Weights of a small contrastive image-text model.
Model: encoder widths [192, 288, 432, 640], text encoder width 320, text encoder norm layernorm, text encoder activation squared_relu.
Training: soap at rate 0.0014, 3400 steps.
Data: trained on photos with spoken descriptions (Open Images, Localized Narratives), 203450 training examples.
Rows from block 3 of the text encoder, named by matrix and row number. Rows with one number belong to one attention dimension. Each number is 500 + 40 x the weight over the matrix's rms, rounded and kept within 0 to 999. All counts start at 0. Numbers have three digits each.
# q: attention query (text_encoder.blocks.3.attn.q.weight, 320x320), inputs 214-319
# k: attention key (text_encoder.blocks.3.attn.k.weight, 320x320), inputs 214-319
q.178:483460488495500504498482469493488534491551541549475480475502479552519491505533471497477436502483516469513530461426563467513524480551523519503496498513483483513473529513528532487469475524500441556569463494465402502487493562485502516451485532487567559474379530530466480500553513459496461454482488536468512486533477486544
k.178:500518540473451516450483496446513509482479562532523534462454484500509477484479520521458471461502484450512502505455579479447521482481438549485470541470440506480526490511541469455579517554549502464483441540501430484490513456544531529531440502559544483513540495510520445497517466511492480528520499526463464477552496459523
q.179:424521474527495561468498454516475498498501523526532440441466550487504525515600488483536477467476509564476492470497447545497443516514512527563491498531446538453492451524476562469483472532517462549526480505451447481451492484461473530545546508443548550574528473514454516448537498471447411480481555481485489464444475517549
k.179:509437464435431493476498569473528515485582500586549555495493490554501522502425532557526528478477514540486544419476458508520473478515534510529505555481540466560468514476498473495484482504530535500525506537489464472483528489527501537496470488519429514583510517474559522538469504491486549499475579506543488506528468463513
q.180:480496517460534504515454507470468499498452512461559484442455511481508460478505459529566496472532494435553494499538564585525479580510482530483479462508506475494545599465496560580503442545544535478523552506520462504550511510446543465557503472515509535483571526526492535521489523528529504481488483532517504502468510538501
k.180:564449504486497532442496474491483522477512517507480484528528480501529495506450515484528448479512462508572470488497504495512564527441520489471511503512520516550516519469487552521508445504512470513520504486484542537502449496493533481465407475516508529488509500468507523536474513532502487491536520513532503534533480571472
q.181:478484531536489468517421480508517529456564492548541488525449541527490451447497511516524461530560480565452393481496478426529515549501551477501456463448498542464597541510559473551542537526532575490465539529542448500516505443445494485624416536526490615505554483493555505437528480525450549497488552512466527512468532565511
k.181:516489505500552492466470447412530496544509512543537497470534528513500513487412514478481462507485565478509535486543526435506520535489485482475414546554514532461513482523435523480566408487484504491479480486494511434488449496471538466568489529528461465505508479529444484523450524525478601546574524461536501456515487416504
q.182:494476494505543454476528550554469511440469495524493514475516513526442512445492476508513496450486457529541500512408493453499535484510487460524450480489426517440479516506550452525490483461475493599510447525475486440570584559583506504424488494491511448462488576472530451488503493508487550477455473448471521522524479530500
k.182:495516457489494504518564522499521474482480504566436570435485508483559516480502506470488495434505522533530490468453512533547521539414508543506537515527472529501461524532464486483494513525517521489503500442496502536497515476468497507503485455499498498524503518502455503519475473514448483473475515485489503550538471519544
q.183:520476503498528503495503504467500537491494491551480510455465534492501520510506516494469517472494464460456521497523507540561498529507426491535430497542520537471490499518533563537496510590584475446418493507539496547498493553518450494538509477507488493531496510564515519451489506568510452482467453515492517504411526481530
k.183:496496455471494493536444534554518459555466522485493472494477524464584570508509514585534459468518448502490481525460520501524513526479546513427504522479429516502434552492524499519531438504569515454476543486481535497506604481527526485513552532501487503531432485471577488517481468497453531478462475480503509543450491512495
q.184:476466438458511492486525517487487514512538452539487532493451559449507507485470510527513504478518543462477456542513502485552537487518502537468477503527461515562473567510529510437530491485487503527559519459467529542478513508464454520536488486494528537527523486492478558498493499518523453561484490516510510482520418484452
k.184:518503498484483612465498532408468524465479522478532558452533505522502529546482509473477441467491562468472467505485486489504585501487521499469520536510491450499552523482469490485562510470499494543515480534570500448532501468498475505571511489394460530524529434512471539444516500551520486512511494478495540519489630503476
q.185:542520416476471485528447486548493471466464454515494515505485492477460471467433542495432501608429509475511419482548511502537515503541539535477523524559481436501464464462561485523532446529474502509530591433498487511442543531506522460490497475497537505433545480477418450520541479476608457473487476548487544577482473500494
k.185:448405520499464542519446546468537526486541482430504536434538529516471477567505529414557477476466551451443483537505460437518492541462489502512456562454465550515479482532463464517526543507508528529488523457516468436484534497510495534466506465460448485512488476510502513451434563463558519519540476473501471526503535526575
q.186:520521530444520440477547505541520495589502495554423487554472516484488514467497550506462468450457472521502432486535523504541452525491449470456488499541416525507573497478493525492527471440476488484476494500484474484464557435545539525535488570493453555454499527499553481475538502455480529507521489465452553551521461510481
k.186:458488445433523530501440487498510509488473472572523519474472505510536516530457507434574489441564433435455491465495438487486469473479421529507483498539447568483506510489454448432528517546517539508480519516573562485507556484518422492517522495456422467499510489503507507475433482522516504498501502480469499468443507525537
q.187:464528508501478477494471483527559478528477494518447532468513436491474495543557460522487527456499494534568467539507497461451561459618499490494501512500498517519546505507494492516512531588531499452463485582487599462492514553491521451491541506501511503524470504534546507515512527518539483482528492549504505457512488481467
k.187:501495453490501432536556442558503480537485466498487483523444508539460538454492485525486568480569477559541495455507475516544460485476489458571500467528512544507465484529520580495529524522492413519530541556460478533543451505510532512445456465524556466497487495523506461558474527521469477525480477460419496472478470477506
q.188:493466590522501497529401494473532481499478471540567374522546507495526526498402501563535493570437477507507471491519528467497493473498475499531438531442502483498477527493523482493451517456485541563508522439480564465529474519506549558488452492538469497480494532527473513447460531548525447507518502516482481535510423452497
k.188:530547471442468476496494429580542526527524498501517481470489464534475591478603505531488569484493481573579480498557577582470556544499511526522484458503441496503535468528491466519459476553568447457549459511506516515461536493586501512467552492470553472588510524467494431534478526518460608484508454428470484556495564515546
q.189:531459487490528495466457467510509522455479519479527533475535477548492466444485520455498488506526461434498465547444460558461532488513499475525502535580475496542547541481492432443497448521488511536513537487523492433485468446450463509500489506558527479502490524514514512507500588563511519549564496515484521504469524481504
k.189:527488537520442554489471519505533516559472545510457508469467526513469499524516555454510458486493561460490492533534528458539481479552454539486508534487517528462523509500490448496534544486458557537508463532490532459472489527484468491557474508493509525446515535467473480502463489470488538508515474502485516522464474530492
q.190:552478441550493482496544514572572468549503557525450501466507548488469527489471430532472516506479571482484504490459494463501556478513541505471519472459547617452547472451499554495524531480539518494513502519542579492529455517477469495531510517478523525475521448493451532492507489451504464500499431575469485476483525494479
k.190:503458489499536480499554474435526481553466486527557500510463460505471519460464492498465505562449448568522510528486491518497502509584525396529518495495498508553520530499545588524444523520481438489537476516497512485475455572494557511476480504506531506492542555549495501605527466515504461458528447548496449514466457484435
q.191:497507495511521624506483477506490530434493460515486482504430493503485495516503509537470465502477491474451507502480495479504490541543534497480546550481482438476430505516447523560522485552518498502448516497500483511485567507534508451470520494548448504562455509454510502460503526499570522575539473575495520468533490490521
k.191:544540498454493512506478507444475499475552497546495463479547528488438500480518541481509445512443439500446522527504465478491471497504524505495474496495470469508517504494495511516573546519510491523498540469483456545489527452527567579448551499495522479528491465503533505455509503572526450492510494568489532483477527484485
q.192:482545576526559530504511563485478526535523545532424568497602511573580478455512537445459534551443554549544509529520474430493456554566521485470490496506458485529514473488558458437524491544436411416498493463399448432531475609461498487464473540501466526514429543575584505500474547441393480458478513588483451512420493547491
k.192:471501497532543487469518503458511521525476414551536524559486556530455523487513428467476573448493457541471442481490450553535476480493527464483492429486534529530458529337575385535557492521470405450525489567402427417615514371475542516475496502529508461491582464450465509473491502487483492480476492520451489491559556563486
q.193:523507536505433524581522482432497558463532527530510526470524597478556412424587507556515481497497601592578478444561445515498335420456508573487528417495447438522608529533445445545535452548526509526511478531469487493483472617470494480510543571547495444473473518512549563464510557488547408515499475565539426534607448485537
k.193:506413512494532497518507469523538543500599463492530481565462452436585507542430503601502431570421478482416557537546502469519538540426503611457502467534468449495525527477543634510556601516443486473507520430528446550527637609564488538412449473426522433479441548558546486478554517612547512531483531492475516531543420553395
q.194:454429390490478450541505482448550472466540407680551496554516543444543517578528469499499490469550494517550663380484494497528444452525479467460494464493487514512555500525443538356561461537505554512452515575478537566530400480551488443569463547511457538498496531435465565447514555575523412519491593496525455434509476514470
k.194:540515415516408550464528466454509470463428534477563487504562492514537448490482454386539529419646529450428467554426482621534523464521534482526512503554490468396481517421543501522480507504634402416545525542499490537534538504532597538482542447531468471567522493587516403567467511499546656500464533504543532488476542460548
q.195:525494484474524492486502460445508557538538549452539425501525517504479563581486477505580561507537403497499431494488588512486517511426450537481462505540497563597510487413509547464497550525456501521521496494524504528523497502515482469482489443522539489451511499490463462508421438479511476463523485524516593430473459528524
k.195:522460518474573595466497366427508484546470456520527448445526445518436501538448544448569433479559454445446517492489446513433551453541545488468545598491468477569420528380500498538568532515470492423507517457507518506497533486529543498486523496497459493469534587545507400451522458548469536536450466488540475486529588514452
q.196:504557502575547448547506438439556472578535491496512533477494517507497488453506552483543541551488499495536541495562508564503482471463473541507583555523533494488563507426534547506532435484473448425590480543591499454479466466492475604509562466577508572571558488489397499534389448489526465523407549546532497509565480544537
k.196:417488418476615494456523518528465539485404565501563571465490508519501503525439517478571501528489430485471454490401495495521400532515453527478450441506482484482510397460507498430541475508507490534424521529444578464584544472500507433519447539511426544542457572498547592502550487634483556512470508510501603475445535580492
q.197:497382515551500425527487512492485510479512481459490463502464430519445405515525500486501508520451501559453476470508489556509485480389534521469520557528510511475536523529524584501449468511440431469529522481521486493455464513461484558486488537421559515502481510541440513437464522470484462441524600534471488516478631522427
k.197:544458522483441499588518505509578490472525526437493436503496513487478492478450530492528493553540515443580457514520476530528512499458486515514459508537467467526573458571446524510449500489447483539517472490522488452432584489488575520538463552566373470547479530506461440477488509549548452396451580560478408461487454438533
q.198:485508515579487580489536565437509468526545488396555449549495499434494460510494510487442475408413571477434526649403579527543596438559426492393490482436496495525491528473526454376566471552507398440508461467529399520505460536522449556503518522471533513512489522548466496510501469507476519534537495478464461403493545554507
k.198:532533502484404518493383469486439534467525530466540462539515468580513477480481505469500509535463494461506513545523560477501451548467460524520471406557463543487569496488551544440494605428528533527533576478564511466541548573559519511423502468538566529506399509484490502465448498524465476494538536512442509481591488508480
q.199:493448465505520528445547534501501505534551547497504435434528450465455501565584535455436478352525437528495469467458536556587453458468470588502545595483467487478416420531440544487527497436512465548510442414518516505483578580462485456469444486489580447502535498528516524523514503422493552451520542518480616509559536415467
k.199:411532473504542456502530444571499489390531447548457597428439555496552486472487503447488441498569498477546444437472416498569489513523584484496506543481497523476437447561493509435518498548491538513476466549482497503539436558513455478494548511448477445592604518525546507554471490570499434490482536570515482445543471480589
q.200:498470527496423465521520430529529507467515550518524533460462483483586442469482539508569486459520526453486532576562538445518452494573461494454516511519542521497593494494532483483524542467494417463469503544550468577533540414485526536495488469517520472483529550522509478483593514449482545479507492468424474541530514495530
k.200:450551388522571478515527493496551464463466485566463558568457418463509430527544486572467463512475467405513506554484454503497514495504496428519510508559511514488521475511515423510562476471597555529518442496486559496532506488407568439508459484447505513513517470520426536462523481564497543517546515485496503501523572503454
q.201:445522529530457541580436554524502484542467484528521449484547544472551478505454503518591491532502487486543545501495512433516475609431459514565450482506419479513583608510500563507468521510502565468536512540537438468477501511563540482506575537503488527447535503485567527445449476446540478525444524477556526439535563534486
k.201:558534483570445549458501532471502425452520570550538479551476494588478533479567580443403478455388495526464595565594615469424419532520495472544448469498494450529631453512534585377491428563491552475489492464457463539509479359605509540465480496513535492544418515549523429425411517426502553478518476467486583588524493495459
q.202:569552512544452505541513513551481485507475508515528467554486521430508487466467429463491488528535527536432531496566502410524487546518565490501529471496567442465521466488582521497521532514446494449430476490493500545462400463471473434502413444455569465497484505484469550477468509544553496492562506515490608463489515514452
k.202:513527465501474560534492534482574514603513513481499501556447522490508480494470563498503553526537522510492602494516476403398401426500511477468496500500510514481469479486517522494487469418540520562492450506502446515513538504477602507526517447494455496520514503500484443502486469558538527513599463478529515482486486552523
q.203:473543500540459460484477471551463523501522512380549558437471521534507553565562480521454523476500540549547442495457523506415542469521524453487502467481504536452512519511489496487488477456459432455536482541450557482455529578488456517512541491515496513504390548535476452484537488525461505522497559487548510382448454612484
k.203:463490541489465485504464579566442502499504538473515456543463519533558432479511495528448489506507390446503465456556504476502451521500491493496515474489456436521527465506519470532464533552516486522482459502450426487431520559544496508521383464513536458470455541497475470491569503574548452425513473491472502530531459488518
q.204:550444485473535462478480469438542514539451546532512509524513460528550526550451503402443528526384445489501480453469562511483469502483511433474533577497519505539428492541478437504464433499499532480501536532502479428455535433542470451490425504486515493462493543472451510461436452410428538452479449500424467539537432513510
k.204:551421567545586473576482536450522568440476508462519593452568558487487471515507456485514503447499515469493598512570402510496602488466487406525531536440488479486541570551457459551473497588510515505540540514447468407475466464495457534434444559429523483492531394425472575493494521495461505494456499544578435539460472410471
q.205:530479492513435539532494528544419497452369516422476517444536564588502524484547535464557511519487488402510463497481602500494410508472496475480549480518459496482494475528558521492478448410601556506464475485478478505456545549477580490431528529511461461485488524507442534562580541476491544469602481408490517455490464554537
k.205:505460504457575493437453492540445449387535570522521546443511494443589523489504532507543465485443595466492509464505514383539504429469510506546442438555535513516475497583454548515352516507506500473431466506494548500449439607552398563490486506531506589462511571468566489542534411464407443432489557562496557563512442494455
q.206:532519428507428425503505452493483538529495591469500592465458538462474499483547461488483441507469558542513480463506393526439485569492489453588595631532471466615434492474459506432537553547444500459428518498552597485439527549471545520514441466555513463473446483564532547460434492476537538585449566525544458452541513527519
k.206:544437528512471497476513600458471444436543548412503451613514575484491583562492475599547522575594522465516610517603543425458505587490448557523437429454462466526569500447506539518408485594517590571539444477437480418496473506589561461443411545507564427491542479597435397446577527530474493456574496436477458478483481472558
q.207:448470482472452469567482500495562530548521508519532498484461517501486464492530526488541500601514529472505544475471523520487449452421441563581531523479503503531495526445465502485548547483528481499504485515555509492490524547521436538440505606501477495530482540468486487538500481525589475524498528534564532457455498523544
k.207:485499422474532485502554475487465492476520487510505542500525517458442534463523580527490526461480451543551471490492592585471521551438444531562484495489528476524488500402463467521465465528520526485555452476506538540462453495518501438521459491461441474493499450595535491452446632487553530484526502437371490501544477502567
q.208:443440547460517471523558507534393507612401524473508637556516596472527455562521448470477589536519510536573450434597525451533544442452520487527586487476460556554298483576558409548542521560420481483464530411407492484523532441436503469498491571477436510520561554444524516507508511495542436504563556471487437446443585532477
k.208:618524522478505509420467508528463508370531560438473515455508450504518508460521510531576502487520536502523426520515498517534624411617478500501478525423534449453508566558489538478423523494519537482627488495545477512437454468569484503516539559500546479518403511544564387561453468408484533499502464595512580585538510491533
q.209:575535544427559520553502504525537541491600495456484502527442420451501435530506529487526473508477532537433477467534520624522504486504475418406560522565552495507490478503526479644426488461550494551555447572577409536423438442500473528480460456530493487493516482516461473488504520497481553492511513512551480511472389563567
k.209:424540508538538499526463529523461496493464588463458477533471514425545488440501527541460540587494581490491476528535550539539507420513515506455547507588485468529490566469436485510536533505482519513467488549499436415535503492515558492532440502518529496544456460456425530461525534580437402513507469475473475474471498510505
q.210:525455520504486471440427432513506499492489448519479603489533540523539492454529478541560486517527474521540632450483475511550517504553494482501509514504516450420440467511477539574371517526562498584547475442448445470489517542417526480465495526570452497493559522522451544478489541496481510488432591500432624579536472550532
k.210:478469557447558525450503566502441446510439498502591545487536479449605477434499469577509449465494504525429547499502543463468415515572426430562515545534407509535493439426448536468536563480491479534428557421481529499495433373482389575574430448494476516488464482518580483492474501506548448674508579518506509487484455579555
q.211:568487540576494482533412513518444489569470446503511542502478505595493544413565490494504488516452534508552384540520513450498484422466507470445511522506583449424558461484498408559428560507545436484552476485470437475512523527488543468488523476497448460507493528535504487490483508540524508435520484462490472518526597485495
k.211:477459575470560528419581467529560500515494500506434455445484504457547491433468473413518483510457492473470437506562466572653550555528463527484563441544489535564471603555550486482520483444463502495467511518396450603532512536545508480513547509565524450455473483528553445558544561463448538538463448488511443536513507469489
q.212:468435493556511543504427527478503515564472457471476469547504560553482485538501491513497474493585513473529541651511529460454496449511557554418517499555443534479523503483507471528510437456528530518562554567424521520463498498458525519453492460488463505478519512422506507500563490490551531419431526477494523547526520580392
k.212:502529466549496462601522465494440482512468537496558470449435472483613524472444487506583461450558485479550455436509566454502402491426446419494460499582517477522491416395500561449418511465519480513543455547550443489498451557486585490482449471552490563417497546463557489548559498502467525578474538537546552430528477469457
q.213:518488544507424454444504502486544491439509522570504561532478487503495455534532527504460473500565541591474462543413468424470534521465502487438476480487494460574531468466478465488443521531525563517512545564488527513414490510414485483476455483505471510563570490559474388428511478459462474507373590458505500560486523462553
k.213:464502589500429430490524574498414537561525461494483455512453407569525528479471498485517526516346480499510499514413453545433544475541500531450538490496512503480483495492549515483454507399485600549541514487494535506469484447544471613481534548450506497479494476543523544443565511524531443459487513482504564455535449489456
q.214:457490544474510549519466530501541389555445491437565528537461498469470500450439501485533444591494366440481545534474576565512544491545487524466527447457570520537484530506538550531472459492484539465520468490427547503559482448475621534524450472518405546526507555505471437555497528517442602525553475492418624495509546544513
k.214:444504527443515537538481468533545513504546502478524503448487500483516456491508473565474528487510528540474442470506505500498461594444582350553451474618535543495477469526464510430499526513451491525462447483504420540433460511478450548566482461526500542520537460488569501426508483505552464465610468460466476565421496497535
q.215:533640504464524418515426531528477515524479501555595461459502568426515542505531443471475461550591516547561515542502513439519498526557521475549556518572501507552456561447457501500517558553431480511518458539546432442435407494471498456508436499588535547449457462439456487537454464470484494572492511488530515456528507525500
k.215:559522565473538497527494516525528543529523467469506454556483466511399489526513521519428521541381572573449542589492540585572499508429439537461564466497497444534439533472553446491525584528469414544503471536538448476548508396616472511525564468505482519467481428492563536527481536545480486509544394440527472545451546442454
q.216:551514507505496545476530473442445512481511511532404538519462452512522478479488487511558488426507468515567496490508504573527500509566491570417492543461448477550497497454524545537559478471589483533475471488474368510478483549504530562508510561525543495435517504531500501426526527509485529490508534523477521496463514442458
k.216:496474464493431466453467430543514491424521508558457510492541464525532485476422474516507463532512496511534474506506554492564499542457498415476464436451503509520466506559441484426462481473519570521441516483550568440441494497399492446481495526491517475520565456483561468491494427466403422468479489521463535484493564410478
q.217:529492405504533436325544415429559541436526450558556499593510473454554497446464497488495515457366487502479465554456491501399546544574500474498507553498546463536508526524516499484520448550526485458453563437497405500514562444439509447547509574469468538504478480462492517508464506567457511499493538558450426559545530488571
k.217:487496465443483451528589423515448502480429387468546554449511495408528462478452365538472535489504574500490497465443458572536517524498492456607440540496468550436493488479526511505514598514526576522603477534517512492440522491453490439442525511491529550510510547507522592471491481525450514527489567520553341453507444472496
q.218:425478528573484560555531511487589550546502477535454540506488457488494464515421499483552521508436478461487513501544549484550425528504513446461528445501544441368547497456512552567520547490476535543491512524498441516484456542486522511439515505448568540543562503516468517543563408459579557523522489496494457536504564459431
k.218:485523363421538500571494440550489447517412494446542491551503521527528537522499490441439527478398507472520540517401479533546527403555547489475521450474551516531486486470480556539513470502512442529543496457522518535559508470478518491500516514505469525443486565515592484519468474528543586463548471477509508440502526586514
q.219:547458561552526488498508538478501415478462484564532523523579494456457492532506594528490477500512476500495405508497517398586518521451480488490479473471472459449427570505571499541468489509581477544451497518535522544586527467517551481508484544475472531491516485519461468451559549486500562537547503460485547565567512478512
k.219:550496433517380573481501489446526497473502497604519549490440501574512451501500519528483471468435514563533527557533502453452526485558521465459577445485475512541460485554444556506577540500427582511510456524506535443493538472586457605494483451465537466490463473460543543464509452471528463493427525521542439477488530515502
q.220:525522484472498470447491509503496502531536511527503484485502500469453550525440549544492500503541539552498481431480438518491529524464499473478433538551520480535484516512473503471451549481441500520520501495479481522483480524526593529512522515487501419495449488500538481438481493440519521476469540475505475567561508469518
k.220:527450625518545485434531441467487444457508502459424418510528477493480513558484476586552526471493459498469518499499505443592474525547568494474534507498494500545505496459420442515530531540521568485450540518556541444503548509510495448469478504506545500475449495475406471473533524544429493507474501502495472492515522552525
q.221:421522559493524437606481408484497533509440514484521580511479502535516530549536450437520534487461506492518455518477454481525524472495550452505518553460520507482522558463476523532551547586505451468485532640473527489504500495429515562512513464485499450483541477515523528472495513514515454516452477523552488508487462592430
k.221:402485446483551402507576465458525436519551450476476512537376573442456562493453481540535539527543472556645452442420460486514520560479539485519522518478536459509488461495494487510444509523497560464571428456476480526484518532425524452467453463513458509529545504516511483456478605537424499482527560477476575511566488490471
q.222:542577580497520534474570533535456468480439458477414509545528535447443502514527566503498475513500487504501539469519502549505468491474462470517467503497487497499523527473421486546440606568511478478504495524457467532505507434436518526549450498474534482479507495504477490503554586491547497530485596429545518502554566538522
k.222:472511500449489506451534431570442457527522477490461488545503460556500530476536485541537515514413458592461463506423506507524574519530509477460463460515470516557439487553536478445532497539535494497489381511517539384493515481531510492533562469481481566520470546491540444458527469536460460497508472439494544568433474535493
q.223:446520547461486445490438530457530480524491561475513498542445483506474515549488509569541483565600490503520527507473529509565553494523495512506551554538516484447557474532521608587530471487542491487505510510495520545486523548468463465495553481539485512509511540559483493529546468470504437497547530522541539531551510516484
k.223:436555493475585496550494456469487518467508471524534512561485439455502444522547578489530458492514461489454494446499542571491504436479553441575508512504547523562499542511521524570569546449511474457482543515492483525538477576462498489484505469469451598526543518527448536494461436476491520498571447538493574572496515494470
q.224:494555456498428495468558528407469490600484586395483475427473544494461559443487462539541469590496505402565394418510484453460427464497493441468587485503443484525537453450483552580535441518569524478521499454490441526505427543515482471418571570454464551457526519440543430473574582462423524534524558503513509445522493517516
k.224:574577508438537390561429458500444515547440482438424467498469501490455579511503470449529497434518446525515408444477455530488483433461481484510504457582567529483511479546472468491472459455446499512470498521570519530511517425524504502549557476525464474492531553452547427394576501452500527541551449460424573481454517439542
q.225:527527445475527533504541506475492415527477479473408446468571483452454597442553523550518535488577468519485494520448489475575544527544530462473552561488512461557508498432446477510485496419444497463547518499456522484504543466502514513499548434506524522508479560474528511543538447483582478476447506549489501474484512452522
k.225:425476520498527460531561508501501471669477433453565465529512472439493520526397418523531506551507515508568462442527511473459531561544501448466510491524499495445541556575537510532493490536547563530559509524508482532471539509451545543529516489515456519511407540480523527509505512497557540591522483642530536502507465508566
q.226:438458490512458527507438500502528515422582517575505478532527513483536550589379493575458450489498500457491595510412389495565494467464539475462636505485526485460436551481470540574547482579535607565470453565469530542520576457514474502566471516457529488510554431555461426449490454468478514555442532553484499528500541442423
k.226:479526493538478491481464507590442447514506572465538466518524536442524463484589521500458475525448501512461523494498503535496547464483506533420530533511472515478516499460516477463499482555467463519513470486573542425481467448495490517517480539561496506492567446474490444477488467523463525555501451473519477519502550535487
q.227:591467450492498529473486400399473496538421506504502477454531492548507562536435531452532423403585503507486473483436470436473500477507473565507474465503505487450538491426501499508577566493470478391537554526576583526470530437445502506463478464535500467492507402530525572525541470517461563509475487474553558439533431570455
k.227:553498548469482535479462432490480474508439531521472612554433542482423477527543507560457457577449432458521411523557499513518541482485482544555548552455492575548549488560443493467475475569503509581529465496513477478537524479416503449494525506439524551504509553484500454468513534565525527592479548492506499462441511581517
q.228:538550579526493484491505421533500521431441496491503493559472531480488478483505457504509502494434493526557494478536527495493569510498451521495480533433545506453536508553555522538517523502472447514508538588452554515530443508447492516515570558559475474476516537474431498530531536519544500520531499498489591422501449460470
k.228:453409513530505400517528568478539454533546501538455453521452467456514508493457536507563460518545480441542483467556435551501498550457489435511502496466447522493503449503501529521486496496479572473490499387504534460521459478489566509470490524448465476512430509498516550511473473472468479540520454523439513536498529450533
q.229:508438504498496505454576540564443483467438501522522475458566547529507534448465492439524484498476546533496517568515515590510513484492535500487531505563491472466463447492484460483466496465477462503475493529468487491552466496537504544483458523514475409529462541546529503585439521454492526529442512500397566448483396508558
k.229:503472483490515547569561464519436451460504475496429519553493472418516463547481519471375485475474502479461451511472516553510528537516555471531486549584472495547495510507500455563508473504466410458462550501498483538501507504479493515454552458548523454505485496452481505503556562524561523539499509439578492532495574505518
q.230:562525500519440505528403502577506496467537522541490390470560541457478458502475578493558499494510522449506446475428505527490442587457503518518483517460509508477578449461550495548480455514572556490433465480488454513504544502475557481511465485595479535524478442513589427484478565576541522537389539543520513503463518497435
k.230:436431474449462564499503450524479506526496596560469567517524497501498470484440589541593535496538487508572557479476523470500529493533461485460516565495622570524492446532498539451485536507455549499418506490430479492567538444471444496568515447510456461456489552541497471540502457553498502453539531482490490498444523527484
q.231:557469610558495524559467461527437546522532523501479535460485452549539484503496461483455496534495453568527550490501527522565496599548533475510527493521482561524545500462519505437462500540514473547510528550501477499493519427475512470509502489540546533471533522488500530454473506562526514539496515520490481470495519480433
k.231:515456542516545470466516471492461511495577482497462513443465541452525515484450547467453572529556503507518429527439570472540504477518466393490540468439520477460515413531445597436501479552500476492502548524405479502534504577520505569493436453490479436426514471561454538467497468514465458445496484515455498524553474468525
q.232:489529493470517450453513497524513457488468504505490509533527526501511522487560446554425496560517422574486469474406469505481523518509406544481479487547545461495502494593449532454508490524494471534490503460476550464516516446506571486480458572472515445492543500515538495555448475533529550497459436455494531489527522552520
k.232:516519485463476441461479428470550513510473500561490522405457587469448528515473503519446520481502467503516444526428492468487455475525467522470545555584536512497592445572469478539484492508506551552500594586507524459490521469501464524506529530463550538525455538492504498489537450490516505528442481491526492519511521500550
q.233:464533565545463509508557529530502452505527526519527429527535549481550529463522526537487519568414450510449577528533482505476494505479527554533450452488512496555500448528533544484449485509556524513549525447520543526554538487477504472432469486499551522555495507454446551585459573443553484457503491506512544510496498481515
k.233:564511397545495488520458635480469457486496519517454562491529547543517520491439503536467491521516605489494478436477519481505446500442513515495610512497505521498545598529489458505510488571512483470518529469513576555534511551424488564518488494569477525507499564523524473535494472492432445466504466491520501536538438503504
q.234:550569485450430543475452494526417459507534474509503443475544511526544507591523510501493448511515460551478457568460530441508515408494480518511444450543546499519441588506462488488482484509550536499520525513417510492519427449521545475409484531540481376469508569477528564481464468488558495519393453461604517439480546522510
k.234:437407511547489531557599463475461556459520480506517448488470475452472487488518502450619526469471464495525446533456546460437574532529433438530385544523505540450552408469522457492485550497530530464443475542462515472502475540518534436506555458479465506548473548559511503459540558465541500502487527521479566458524461457479
q.235:501520543477496512469447489554472483490479487527487491487469555548489489518528512497535413511551491448483582479459554503507463489457459463439442452549583434490455540518471511504455503460478487503545515521484463534465441503489471474525448453577524503445567466527518491488470555412552395511477492474519514571511502450521
k.235:520487476542411521441564462509462479501484554492468524450498512507533492478488487503463462452506571564481518544619498449498500460547506519562527495523518552462476533503499492557460526503515462503560562450553494422510501491484534401492510481445450518458499519514566473464456565556572496521528477493481483531466487531501
q.236:541497494491480476492438455473535461554523494578488448522455540483485576534487475495514530502517419463539544495516458472508447555472553479495439509489514476452473559488468528516439521508565521514557581534501450503539467482532505474444533424483443555524543489526526526447514415525538469500505543517496483546548522508508
k.236:476443472488493520419581472504495508569423422534498439538470531554533575494451482471611553519459527546504503557476544491531527538480411522568517463442479476543445461448513508509497536519496475437538446496486422465634492539500511575516501477449469460492491449564493436427439542461472429536554501448538543475479496461472
q.237:432487552497488509528522509592498467469504521472529501475510479454492499506542500480497468534479496524505474499422546596474520464415444479518456539447551496512480495454483515543482526427499515537546445435535462475466549549507506510449488518557504442526434501519459537521442493408494506518509442447546492505456502490513
k.237:478517467542531531495518567491426485425510535497509457533556429415502448495592510585393516481602494626533525529532502462465434414541532498529418514496460520455574523551506443488543446555521475534485526476532500528508640530512578501440559495523556459510490559569522495508507488586520414483542512579502480480479438553508
q.238:561443462534523504496482513449473449541461491566506508500528529528541551508496516463486529491463532452462486461536469489544402526506431475445536481499486470484433493424567573486480533530500543462464471579436538527520489451521505462516469498552476448510557541482528490543530510522518510538481513524572467390538507551483
k.238:539499472513477491508532590506514488540519410546520537554526504459548467521567455515614541497488472563470514419493442523436504599478495584515538488545536521474453533517488494443456543492511469455522498495418556499461440496472524506501443551440510547470511476587491509457508532546516456557553454492511487522459517434490
q.239:518570506489447499511481516475464436444533535445510450542494475554530480545539494498502537513522409429501551501483523454475547542532453507488476491511477552401507452562513480441467448494507487469477502470524527517530546508483533539493528463474583499496500517508548510516493590529482556503508572474546506581555504492489
k.239:465431488479528430530541482484518472523496495557486495473523538515473505523471532462526500533453470566437464529541464561468534446496518483532532523560526521548525503543490492498474518537507487500516499472557498533529492502530500512458539506483483541495411505454492486495475493488554532486476499513496545560500526484498